{"encoder_norm": "rmsnorm", "encoder_mlp_ratio": 3, "encoder_qk_norm": false, "encoder_patch_size": [4, 4], "encoder_width": 160, "encoder_positions": "rope", "norm_pix_loss": false, "decoder_layers": 2, "init": "torch_default", "max_steps": 8900, "lr_schedule": "cosine", "final_lr_fraction": 0}
Rows from block 5 of the encoder of a small masked image model, named by matrix and row number. Rows with one number belong to one neuron. Each number is 128 + 24 x the weight over its row's rms, rounded and kept within 0 to 255. All counts start at 0. Numbers have three digits each.
Before each neuron's rows are labels from the 100 images, of 14976, where the neuron reaches its highest value: "peak at" is the part of the image that holds the peak; "patch colour" is the nearest of a few named colours to the mean colour under the peak. Only what is clearly more common there than usual is listed. The data: microscope photos of single blood and bone marrow cells.
# fc1: MLP up (encoder.blocks.5.mlp.fc1.weight, 480x160), inputs 0-159
# fc2: MLP down (encoder.blocks.5.mlp.fc2.weight, 160x480, transposed), outputs 0-159

peak at: bottom left
patch colour: white
fc1.222:163123111126157174094138142145113148099149161118095075170146149121094162105141119110117103117177094149110138146142082146123122104157137167146141159152106121124122135107160168135117120097167129114078154138152124146112136122170114135131123108162092112149092117101145137083109127116117129091132107128146095137107140108144094114124148180109139132103125135138132165130135129117075146146098151096094164134154112140138097125099158123092115118148145123109110129114149164067113074149148096
fc2.222:108095156138142134112165114115123147175145151112075088090109139144103127130113113125138128127139153091147116116131108102150118112153163107135086131122133192106121125092118114131154110127105133136168093145153158127161122142103158093146152104162124192126113114100125151134124139157122119133127157136125128153114114185155149191119099129098139097148145090125147157109121090123117104125104127115152164107157157192152119124178127119133160146093096128116110084151099094125145123115104133

peak at: middle left
patch colour: pink
fc1.212:067111159149133125132093119080133122101148106107132111108133138124090148122132158102105085117128145116174103134126164189166084126147145139136139074120122150102146163121141105069140112136154138159139138135163101136117140128112079167098107182094109131109083127135167130127094193128115148130139132106173140134138164123091150135107097130131132111137144121127105092146132120122137160120136099113160118160166142167081122141109137139110138159127092110135099110149118139127132154137131117
fc2.212:179133114109139147129124124163143148164136153158099141106110104139167103088166153138156209115120108094096133135110130113111135085114117080157119144181122121136133072121137135133146151096104165131158104158116122118135072163125138095136164143103104128137147097134085141123169099126105126156100102126143148162136112158159157128143129105140089105109084122119128138087138128104125107119152131117128138108115139083178113134174116099149151126101116117151135156128103116114099108141134126

peak at: middle right
patch colour: grey
fc1.329:141121100121111130104162156112090121130159174092137135147114114140130073105102143103098157145116138104121141137124131155100129147111130121105127112141140095118166132132142114133123122087116103133099102147122156131125185132157109154132138148082136165155101124149120139128095176114171135164166127135101098132166144110198126155146121095116171089122100125106145132124102132152128144097113107152135123110123083151156108126081167130097153062144113127112145099119167086142097117130095152
fc2.329:107143145140154124145159111102116147153099141147128155126160113154119124138090150124162086126126110151138112098146153149137141127105142121047161139144140112127120101078130191118143193151098123129081105238130131115135156122104134106156154126128130157099142118115127125101131148119165100114146136138086131124101128163111120126143182130155116097102121153105119109114125124116104137106098108147099141132126161161115133137089110127120098151128110147150103109171113104152142128127116118

peak at: bottom centre
patch colour: pink
fc1.176:078129113162129125128108151103150123155147129095139096092143164134135121120168113112137156142137149131162149149103126134155137129107118158137109128120176147125139105107157122115118088112158162159133129103151130157084167112124061127172106155120145165137120087155135135119134127171101121099143132132167093117124167135113135154131081158129131088098129118154146073129101139110119169146119070156130092166142152115136111110107099134078114146162143108104066118135115135120127149148124109
fc2.176:152136103093128112087154118136149117146102164167145145115135186121117157113113150135127147127122112119116074084136129151102100079141134131154073088146103151158132139149108147134132134156122139134113143196110121095114109144139182139119174091119090095101176150127107139134169138158163130134126125113168139170115137116109102101107169161182145119146153163126104141118143117096136109138117141136066128118133151127163127112132090127108133130140132101099188120135124141132133126132137134

peak at: middle left
patch colour: blue; purple
fc1.102:117084132121133118185134158157152127141147101164141101162127114161110143152103116094146151113124138149136156116145167143136111115125080111080161083102131180132158102136085161112129092147144150121147132172096101128114113084148147169132131122117185087120153103174135125124128106120153126147115121153143158136111175102142157111126110115119158151121115107110156167129177122128115153116109158143142098104160109161107121101141135102112131140120126102111097135089073138132138146167150124
fc2.102:145112145139108123099107139148111133104124192164123116117104162128129140083144138124097110075125131118110136121124079091121110125158113127097178117157139127108140117063155090126121158144119141159121081110148147084140120162124146134181154107115127138153127139112124140145121095139119100141077165115124172123087157120084081131169135123099129126128127170114076087124113142157099130117154085101137144117115115125121071181147093125116130121119128112113129154130144114124110126102115143

peak at: bottom left
patch colour: white
fc1.308:154146173115120146107113172131117134125119123136153110167090146143183137095150109160125142112115080128142129148121128134091103136115086122078144118114117121088075138127152116130110146105162135121141132167124154182157146116061186138174094118133158131122095145133133106140103165113149132154105151131145115150120167162111105137171155102116135123101103110125129120157114108125147130113088125124128105158148154122148129100175128130119126138108095075117179115135123136114085153156144103
fc2.308:113111116124115128158151107135159158128121133140158155110136131103098159131170095121136114145111139113105110083136100151128132107144186131061160142127115183125136111179106151114137111142124115121141117163110138080104168120138072150160124157068150127094143170149096126130131094146104128185110128156162112177138139125111123082124115124141158122099158136107105145113147141129095107117100140093111131123108132145140124110147102124098116134148147157097063147136114122119118113115083120

peak at: centre
patch colour: grey
fc1.21:113177147101143123125093145096157107146119124134103126068171100142144147130147082130144127121119094127115110153112172138140111141116120127105108077089118144120126120111113111088123113094095111125093137095121162146166177100157087144105098086142156133119137101106132094110094147115095128132129161130156111122110134126149124162098075137145113140163182148138135139126124156134137146152115134110119112117124138130145139144131132149089116133160114096124091133095180199120130168077116131
fc2.21:111107109135121132127120119150145113103125122094130146148108131124097130070176163134189164135154086103124124104111111139147124105091096099143142168186153111132131136149150169100136147144117147140141125192122116098141097123131140137132100171105116114176147099136081169169095142122135120107122103097156134123140103116138081109138160141156150132124079143108172113160110112088147100123154132128088115109136159086162129101140116120145125128090112148160125135149100109120134128160135155

peak at: bottom centre
patch colour: pink
fc1.464:098116165141111110131078132124159146122104117115082137153157125144140138141208115147135112136101134128142167151126155143096135118095145165122086107143173155137125152093117123107117115120101115132108125113107114126085166144163110137164110156105092156171148073137129131132139106146128139104146098145080123104139136139126139139144104115131135104112123162137135091118100185130124113109110155121146102106182124142142133112168125097115124154208157112154120111146145113168123142133111083
fc2.464:087094103097125121086113167156146115136119141140106137101115170136105109135066166127169142132139117144114112106142148164127124126084079132146094142138103084140131131175113146114112114175125123149130136179113117109137104112122142140174115112106110095098141176130115125142095131086141101113110117171164120117134136113099114072102152139139127135148168119108114177142126091134114150134140146169082137115150127136134134133096119095128107116139105107046116118104131159112138134156126131

peak at: middle right
patch colour: blue
fc1.477:126120113181161114120148149055123118136160148106152127145102119134144095113121119074067145127122090113147155126144165114121114099126151120081157118106142118126105091071111109155118139114125126131111139165132084131129144118127160142152147145116152141161104111141114154155097146084139144113134127201118117139143194113097131150152162154097130114114108100117169138171144180117133141136093152132114123110128158133138135110132143117089129105149095109160147125137118114146092154160122121
fc2.477:133121093120118126155140137101129110134150128118146129122144141130127115136127148131137105131133149169108106126123153120105138156121122130006108134135137134119133128097146148098128125136140132105107142255136144116138151136116128151098116148112141146158146128162126119119123154123130138134142124143107151123137132107125157122139154110171158109120162151140138141126130154137131131118042141143140126124132124171159128122105129128118144135124115112089108111124131134143096121110129114

peak at: top left
patch colour: grey
fc1.403:089139132121110145132096154085161099111148123116118129111124142081146149136110100095137174101125139131168129151147141141135115138125116097161127134105128125076136120153113121130074105133092126114156125129136147138143153127105100146139132143128111111118104156155149148132127156150068143112123163175159099083123136110078185168112078136147171080122099143142108115172130086133094144104116137135136137139130134140144180100100146124110161149145140080118074124083160122134124128141132132
fc2.403:152155123126130149123133113162135139160125160148104164153126137160117122083158155129153130105113159126129076084137119141102115132123148146164137075148108135106125106079135108118161145116127147148098117208099129120079096150130143110149153123052121119110128109118103128114138112138141101127147119119140117154129128127170154072121147144105099154123095182107096146109073178096116118139088137142127113125116132084147111132144097119136117133101126136094169153143103104104122126116126150

peak at: centre; middle left
patch colour: purple
fc1.303:107089127159122117111141070153116117121131107141176126160122083123084112149108132130108084097143111121085142111159164092118108118109126082138141118121144141119121144095120132125145150118125112120118127151130120115142122164155169117115155161159171150142151165115112139143145090122169114150114138101087146127119118140129113100177163107131117146095133130109151153099137103166151126114139192108112119124134109109137169156133101148177101142107193149123177081163127135164142137110155113
fc2.303:148156165125106099124121147116129112123128091173171122073126122134145118129133111124130136100138143137124166113140148136149121160110125140165115115106114139129127112114113091130118095102123167119139138030152148152124181081144119165133110133141165128143111105139158080125110174099120138136125141158173151116135145123065131132159075136136139130107138088144084131131181112149129165129139101139158133154147122176086115150134134115114128114154151119123079134096133137119111134151100112

peak at: bottom centre
patch colour: pink
fc1.294:112132126148105102136083166076135122142168130088107099112140138105140146107139132103123143136126129126146121102118101145145142140145131144156092138093137116106136135155163104099115108094148138142139148121156112134117160108145061141161114173102137148147102118136117117128114153136072143095164146156150099111115153112082137139127113153123136081131112119155124109152151116137093172132118073121157117147170143163120113112094099117086153101172136097119048108116108134107115168147135109
fc2.294:133123125124148135112162141141133154157114180177112158159162167164097108135132152130098144131127139099103090103136113131141126092138137146122106137141113142154127132147101150138151135160119116142131119211101117116119103164122197095100170095119092084108158144135105137136164095138150106150120114119140138159139125134168172124115153137177131139152132168116129140118098125112122118133124171119099123119119114104191126136139112140135115121080134110090197141137091141141108114139142114

peak at: bottom centre
patch colour: pink
fc1.131:079155131162119140103105166150128126162157128133127095157132128077131121092149100094132135117139110120139117166114147131145144121132116160157111105095149120058128108136107131152144133100121139153102166129121134179108124123128070161158087140108128137132146087147094103137100117076068123125109168131138168135134131077096159157150127119140160101138143112110152068140117115154171146146127127140144099137178127129137134126091087117132139125133151127107078107122127115133150123120148102
fc2.131:140124145102124121126136112126153129137070173202110143134151193160109111133139120138121125106143074116104132127147117178136139117107141120110079147115116124128130127118112130111149152160120113135126097153101109104107078149134153141158136101121098055093135100149114149148175116141130149159131121156179159113128125190138106146122148105154089116115168135118107146118127096136117109134122116106071148135141152119169130120154085129106132126099125104150168170134120139112112122150115103

peak at: bottom right
patch colour: pink
fc1.375:087160089152117133089143104148112138143128132117098100136136137148164133119199078129144128114157130109128165148145116130113162097121106125172109099128117148075120083087121124133141124116177122146120140131133147092151165135169141153162124134087114166115128079151141089154141135140100099101131166162119170119141137140124161113134140156117135119149090108168163122114112148096131145091104113126110126134157125086103119117139119095170171096159128125087111096138133151118137105135164138
fc2.375:115117132103137122134109132169131115101091156157123120134140138151092107100058149117079090143146094115089113111139148160136148137113111120113063161139109156131135106181085128129127133201127157138117111120111131144084118116123123125136136118132071138136130137124103155159133115088124140111135149094164096142115145084135119173113145144202129118160114097141118137114141099172131141137110127102107118119121142126190129097146107119112145143102100140156134147167125117148117140167129118

peak at: bottom right
patch colour: pink
fc1.440:138172157121161150104156150099112138131158149137134124115093126121139101146085124111087121183135124119144108105128138141146125119144125138082105157138156141102178139119113104059141120106132106130166145157076113152141152108156084143096133111122109102119105106111173148170148106146114106098118126106129093158184088167117164146142126113033135142128152146135132135124126136120129110134103136145108100123144108105138145109133134161135097129140105139092153101128132091127132133161163133
fc2.440:142064107129117132125128111166131136112126140123147137124168133173126154126170096139115102105147108135104127149114128112224139163098128125082115115156132107142133095201134125160132130134122118127134132161134132092087106122117165129114154134077139162144128118125134138141118144095103145117101135135125156088075130088068111158121129136143081131114139187135104110131126141109124162103143100153127156133105144152127140158148133114105158118112156123112119140145142145133192124107113115

peak at: bottom centre
patch colour: pink
fc1.157:085146120156102098144095133113122124119157126128133096110167133080123120156155111116167115127131151131175112120084153145097117167130121131128099135113130115110145109137138109102141098127126095138107117106130102216093106101086107145140124159108113169154089098135083119137106110146106158127108142122132072084084154101113149141080168110162137119150121119094124109130139098110103151121111066131138115148171140126131138117111137105149108115126136115105097100117134127096124112150168093
fc2.157:149120108098151125136136138150150119144076162216124150103148193181127144132107103154123154130154100117099094110114147123173119117133142113047109132129121131155126123110102121119122124148141152144157127119093112084111105183127161124136129103140081110097169111120108155151152124159132096130123104161144151158151140164155145111104122110094090122107157150114136136146084113112117152120174140127100127116113154116161107137162094136107111130129109118141153125153124122126115113159115128

peak at: bottom right
patch colour: pink
fc1.148:126129145145136129128133129105136113134165121156156078160083151142154119132175110141126108145131113130142101136139150131172138162102122132106049156132145095126099104122150130125108098121183113098156149135113125153159128128091108178139104123108106154134096115122132123157092138157168138137166146138156116119155081096138121144178105135114143130164168093172128177118103098164115103119122101154166126146138145137138154132187101131132118121133134082107131101121169146118090133143133139
fc2.148:108131145132138127119132126138154112138106124117127145121121116135125162119092142142110128127119109098122133085101108124133093085156028143121131091139177182134120126147117089138114121124118118166125133095125118190122109142136128087061119119151119079119104119083130150147159116112121127138135134111137165117101112173079131131135133119079142119107095185145135095174157161124117150174153109149098133138139095104085155117107137110134124134121168149119156122153146139136128113110123129

peak at: top left
patch colour: grey
fc1.453:119121102142109114142123149147124106145148135157123129141114127076118117148139117074172167152104130124192146119113116114119129153164158181143129132151103111075123153186134099152117138125147134186122145097146152140100130094131134187146145127101138123118111136159166119163121155115102146102136101129127150129131137113115110155165131184143114118145124142133104147134141131152169095123089081152117118097171118111140136058126085088106096087125153116138115110133150144144126135147121117
fc2.453:132107141136118113124081106135143152135099147147106149123148105144134084172137121135131157147141117141070113104130177162120158178088119078134145146166157127126132108103074122132137130098124108137089127155116119122062086185132166135124123122096073084128124095155100164134153087099111084149125130134126111084141138119149128091119119103085138145126168159123142132144097136132133150131140135156114126125122104107167151118131117160118117137105090144137152152127096109162104129127149127

peak at: bottom centre
patch colour: pink
fc1.379:106143105126163142126112123101151129105117125118128112137160154154165147097192150123164112116112117125135110142120121141109123152118168168092116113088137150172151163129175141112156126149109155182125117105121105199122174135144091155157150132087117156151103098119168104152157126143129110131161125128119100132145151144125114140124127118124094104161146155115133087124108170091127120170136068172163096190176113131124129121112125096118136145131119115124115148100124126133111125104117122
fc2.379:124131112108097118125146165140114089123102132169131128153126182126147122158073142135135170130163128106113116100120178126147146100116135107082089181125112102101133135143098149145118184180110110135107136121144137069158121145121151132157118120163107134149158149136112150107137078111099123151141111147134149131116131118100150162124133139120128125141163090135128125203150103137167167132211143123121151132112177120134145108114127143124105120114120110167130092123130155141122126143124127

peak at: bottom right; bottom centre
patch colour: pink
fc1.299:081178088123107127167082161104115101127142160134146137131125137107151147136123120123127121164084112097119123103119151158122085121119123116148099142115095146098147115139182112118113135109150131152131144128150102119101141084101104165111087160120167138162088115122125113110126119116114147130168164145177110128116152132089168108101152120110095075156149141120148102128147080150114141113136158096138150171168130114127130129097129124097143116103154092098105134103102126145143161090175109
fc2.299:141136176095148138096146094141142140149093162102115132137151171162099104101162133132150147115122175151112102156127145156136138142111096092139089127111119070132119135150142129133152116113135120155114090152089123139121078167138145119147127089100107100125131135136134095113090136142130079143118118140160138138131124158123125100138116117119079148060152140133129185124081141096079144146130134134113105112106116143187122133147128102167121116130127127094169175153124109101121118126085122

peak at: centre; middle right
patch colour: purple
fc1.377:093107155153149127158123117119084091148130112103115080123128118103101139114121094099129099122107144103110152114126086178170137134146187117140109158099152133131134149137159104135151102137151141168130170128148108185137125102130107134139149159110136119142127153107207137149117154086120145126143132152105131143113133119126173112176118114106141075136087154111118101128133120138121164101126107125142108159136144117117076128149147122119176104112145093113116110140085149120121161141185114
fc2.377:173147135152102133116146147115126151147098137164157151084116126127109099103171101119075155093156137143125115133157129121138140120127115139171107123114113137143131105129116114114143121104100149133127105102125116095138113154143181136110128090140119102169160092147102112100186118117117150203123137151137162072161122173094134134135095088132127125137193087111136130136174112140076094124134139118117136141102133144156139116117122149157115153094128134124156162143084118109119101131111104

peak at: top left
patch colour: pink
fc1.322:145098176124130130104093123150157092077178130179119114109118141129139137125122129104101120190123154116125116145100190170128115137152114130087139133141113107160172112107098127124089153158162134170144102167113148102096101129152108145121114158146147147108129158135129083102125083124149091133122137135131170126132103162138139186114124144134151120119086154125151149140126104124130137100111154103078110142163128095134133115136109148130111099134137126093143128110142175099140127155139177
fc2.322:095101079115117146141125079154116123184121116115139111132138092121087112096169130129090167154132063123119113116098054076155118113139118133150097132129130160115139128167161124111128125115139160137159146106124149130145131158130122067107100141116136069117131116114102175154135133133100158104118116127103102119126131107135108099125127123133139127112140126134092119161156152110128162141153081102167180140118113122119147107130136112148169173160116124104119119136134099139150118077134148

peak at: top right
patch colour: blue; purple
fc1.244:154076118141119117157119127156105131157139128105128122174143097161101115102152129111137167095108136095128115175122098153115126167099128100115147084146136135165134121128112205150126145145125127161107127136135170106117156119138156112153122134091160121121145146147087098096071157136185109144144135145130113098118129111140108181107114141201121109132104090095150129108127101140140108088123111111191137136112079114108098154110142118112108115113125111126130121126127158123140126130110156
fc2.244:120129120124125135133142119107141135154116167123088130115185163101132125138098122119094083139164173170093125133128124129160137101137115140074157154155096118128135130091146113123100156153099156145143123194115150125117132127136174096155142125122126142135123116126130124118140158101139184133118122121103151136134127110116119116137183142145109113134133226134118108122113113096119199109109148135099145121097129173141120136130095128131099173123180095110118121161125130107141092126103114

peak at: bottom left
patch colour: blue
fc1.65:102126100097159137125141130136151117155130091128122144120121107183119165113166150148144120139121108170136128136100116115110121110108132114127161074123102145126116093048156146115102105104126142137138100158153155098129172150128149091083127127115107131131145116141133097161118157207113101113120149118102098111153110154126093090137146150144153142116147125122146114165139157123124129144164137161149115129102077156105110155146155119120124180145072144085158142116157140136113135098104134
fc2.65:140179158138118111121143143139123107106137112145097109038099143107190109153080132127150138126114119119137130102124162151123134101121151138207125115150109179113136105155148128153129170145134114122122152111144160143128142079118114153161128119147145130145092182126122145138106114109098151146124123094152135142082131097110138131172128161153110146152092089154091100137161116157153128136097103138139131147128164128155155118157129119118141098136177120149096109127149130157119138146132146

peak at: bottom centre
patch colour: purple
fc1.418:108128090114157124157112109113115155148123112130176128131141128101129089106104152113072149118164134158116132119103129163106131143075162080120165123103105108105145128113146154083146178085080146104124150155143107100117122125135101096144142135150155124155137140143147151104156130156108119146101123128109119152121145120158144120119176116133106132130086143122145145165157168111164149138092169161130127109161084133167114089136193123089143125156090146135138160134091120102127138146125130
fc2.418:122133168143141150095188142107137106154107143120155120104081139167120157143155128133131120126106116116118135097124177116176119095152081137132062129149192162126123106156092069125124103130152111115082148104158125135112095136121151168074125130120114110117099127132172114132148121120115140134121138124118156108135107142084150159117127122127095135089089176130121145123166167136118097132129129159097104134149140146117172127141135126101139079100156142121138131154159149145119112121139160

peak at: top centre
patch colour: blue
fc1.26:143095157094076107147134114138126125120118124150137163112085087114139147103060146168114128130143132103126137156115150090190136133109118099120143100105124117100133104142141139073095135142070128130144104147109149114124123155086101142126145107181126102136170112125127148096131110164132171146113136180160123134133133110133180132129153130128153149109159105103120088145112133108183145137172139132105157123085164111120135138144167155115104139103138122135157170132128112153111104113127151
fc2.26:154109118127147149138152116104106104122146081109143105118136110144120171104176118108157149107093143113168106107145139100117116140154157146133158085110121110132118157107181069147147131121147115115174142106106138157130116120116124138067152155081160122140098095087130135155100127137119066143144126079102128118128116178134099166128143140102096151108090140141143103105113155116086112127091069144126100120135097130103108135165125131142155142153122092125098118120128103124113155154141129

peak at: top right; top centre
patch colour: purple; blue
fc1.343:127108108150134131147100134142126138127144078093132153141113124139110084157145152104166125130128154104155179118145091118164131121097135117098093134111176115141142108147094117149136103099126110129104150147113103137114132127140137172104143134093130122120124120169148113149101153126140154125160107193163109127133129110112136154136177137172114155127181086107189174129096187109126113128115140110118093122103129141104146113096136161140108098117085115092118120064118140156127142163119134
fc2.343:136148111131182112196112133094132133135125147096120162114142154112058177164098136143125127118106132114104101143122158118114125132105160124110165107113115096120125138136125129162108128119117153092114127149155152166121128170113213149153146170142128128138101115131101114112074104068144115100167137137159112134122108100123147165090141159150116137085137104130124094142123141114144119113122146101122128144112117168108158095130130110132127091135098175170117145158131155118132143108132135

peak at: top right
patch colour: pink
fc1.162:137108121108131136135158112129120114160110072105144113145131097128146078132116142186088074131137144162124138168106136114123125142124085139115123174131114159100125134081139136120131132088138148118112124139153185093136114102108066111111114148101122136130171083144142139137151159091122102104143131109102094088149112101118159160152159145138135108138103161156125111152175140109102092131096099106161111142131109116116093092107112127139131158118152138171127140119132119130191122115161135
fc2.162:150137134136133128105131140119127115111178151131119141128119152090160142097097132130113166134112094139125137125114101129128136159134083172118124093138139081146131138131189124112109146171130157125207146162114133178104097136142180139148126104178090145151068128125084091170113115113110144166139135127104122158136124106137114127125117107092114125158141148126135104131083099125134175120083106100120128121142132118168148139113105145125137110144161103103119083137148176119150121146155140

peak at: top left
patch colour: blue
fc1.143:157153143105134161124132111162110104109108094131142080106141126135095155155137137105107099144114111100151119154125158112156075123138104154154152128131152128096118159119152113100162144145121122159140112156134129132116104111118117106146106123148132140146139079172133092118099130121156138132097162089165078138105127105123152151113108161130134132144178142089147063101134138187159098124108105107099088092117135149159191151134130130095128172141102150124112093118132141151109150158110113
fc2.143:194115130125131142164158092119118164124140094135164119114130146110143098107126120125187143113146081109096145140145112144150135105149138111181119149128134107107127119114170164111134113119122115110158124153097161125161100128134130131140136148091100105118088078091066156138173146118121120140104142137133149142122123179118137184147131106110115116130141116139171167072152118119137128149121104088149149126106118127138149091122144134126156135096152133150121153084088122072140115160111100

peak at: middle left
patch colour: grey
fc1.94:075130088107133153125130173108125083116149118123175107105145142089147135173135127096113115106142129123122146165133167158139140104156154135134152132132156130076135110126141125089150129151131156136146127126147133162157143138113111108090121148111157120135132127139128100131112151109148142137086144108137139148160137117104127123164090160100127121135167118104124062137114124079140119115147158127132128181160115130097086178103144129086146136083100081089122126126123198089104137124138148
fc2.94:173154148099103148148124101165148170149133148161121101144115115135131108055133093118125167133155117121085094164145140132109131135124161150173103100166129139106137110096125123120128140113154101122175117163109140109157090158152143113132160106169092130120125053140094138172176138131124146112137167124117132140113117134124062110143125100147124150152123111119134135108144109111102112129093101102130119128127123126183100120161130123115140133118152130144126149133114060134137124153139092

peak at: centre
patch colour: blue
fc1.334:155148102106095123120122118139122099153130132139136177125097122153125122143117131138127128101138136123123132118186157077153179136108089073119147149115086105097107096121090145163110119141131107149137115134097167074151103109103158129099156098182132114110159152121087169087100121129135156126081134138120129128114098106146145103129122097094126142119096130142142136129135127125144145100151166084098137081083139097161147095148163172157126128112132149130144162133120094118142122103098130
fc2.334:110156145137163130126095101065125121131092073140112119146158088108151115097169115124127100132109102157163110132107097121115082154138133174132145091122169152133121146135164125102094100154146133140149134127104128177110155145117102140088128139073144146119099118091150096151095155117128095101123129106129124121144122105149120156147139161141119099138091154120172118102092144109112140134082091166151118118138120096095122173137100107110125098181164113129089120141147110135114134138136124

peak at: centre
patch colour: blue
fc1.125:097077139097159135133133154134138142134170116109164121171117096125136124142122150093133138126167132102163189126111110158141139174093044108091145097135158104153162116140113173128132151116125107130129134155106107106125115105150159108133142146156161163125093108146096131154121126137102114171146131177144098117123155107171140133129112126080126119133122084112192140176110131146167133097108141110133128110144110127109107073140154111110142138135112122114138147105120128122124128152141157
fc2.125:151092171117133123128093130147156094109144090139134117143156135091118146136136143110118091132170131105130136101125127140157131146105106120074163085140115136148143122161129101122124149155128104136123142156086121073109109103126105122120142125103131122069171172137135128162136062111092127125175125144143124148110143135135173085147090145088134132163159134138149153172092100104125141120124145127101119120110100131105108149121070143140122154142189130107098147093126129088136115140096135

peak at: top right
patch colour: white
fc1.209:100136106167114107083111156151141167134126145112155139122130128098069133095084146069102118121101105146148163114148154138113155115133111127099139125092141108137069067082121141129149150118124112102113104149112059112174143105087126136136134128121155149126104102113122122138132127127123127151156115199094124098097194109134145096129132111102163105106084129102131104134140122110131142123105123151162125132119165167134143124087146122099122158119121150132143113133137109147138131114098117
fc2.209:139162129131128120135114111091120130152127123149171142158106151122117137108116116122136129114093113094119083109130110111095127159141188137005117131128131169127138125146132124102119062124128159145141140225137139120136099148142121162151116126118116078162148130126159100109107121167132090103152127143144142161132121121153129111136129104161103102117151086118129140128123105153103100136069133107095122116123128155164158158136120125133129133148124148123144099141129118123116122117115138

peak at: middle left
patch colour: purple
fc1.450:096144122111165107124122146130118105144147203138127086134077141113159135127108135153167145128125135176160108162132145098147111158128121120109126148140105125121123159083128144119128138128143135125136125152109141162176094155115163112094132134116129148159136026135135117126121139132142152060141152113109153162125129151130107113151093144160123110137125085107118131147120166162103149129118126110100136149122145102119127111141116114155130147148137196119159106122129144196111166124142133
fc2.450:167078136135125135132136114125125120144156103123128141114122105145098103129134118132072117132131103048140157117107084166148115094114123107136123102131174123133126139172118121099128122177104129146125162122122132112078160086132104148146123106126127080100124221147122130122092120117114113153147122138155073136134128120116170184110117121132111120158109133139191136138131104102159137133113116126164118141130096152121131124113131131109122110116120074119102117108118143066137116163135133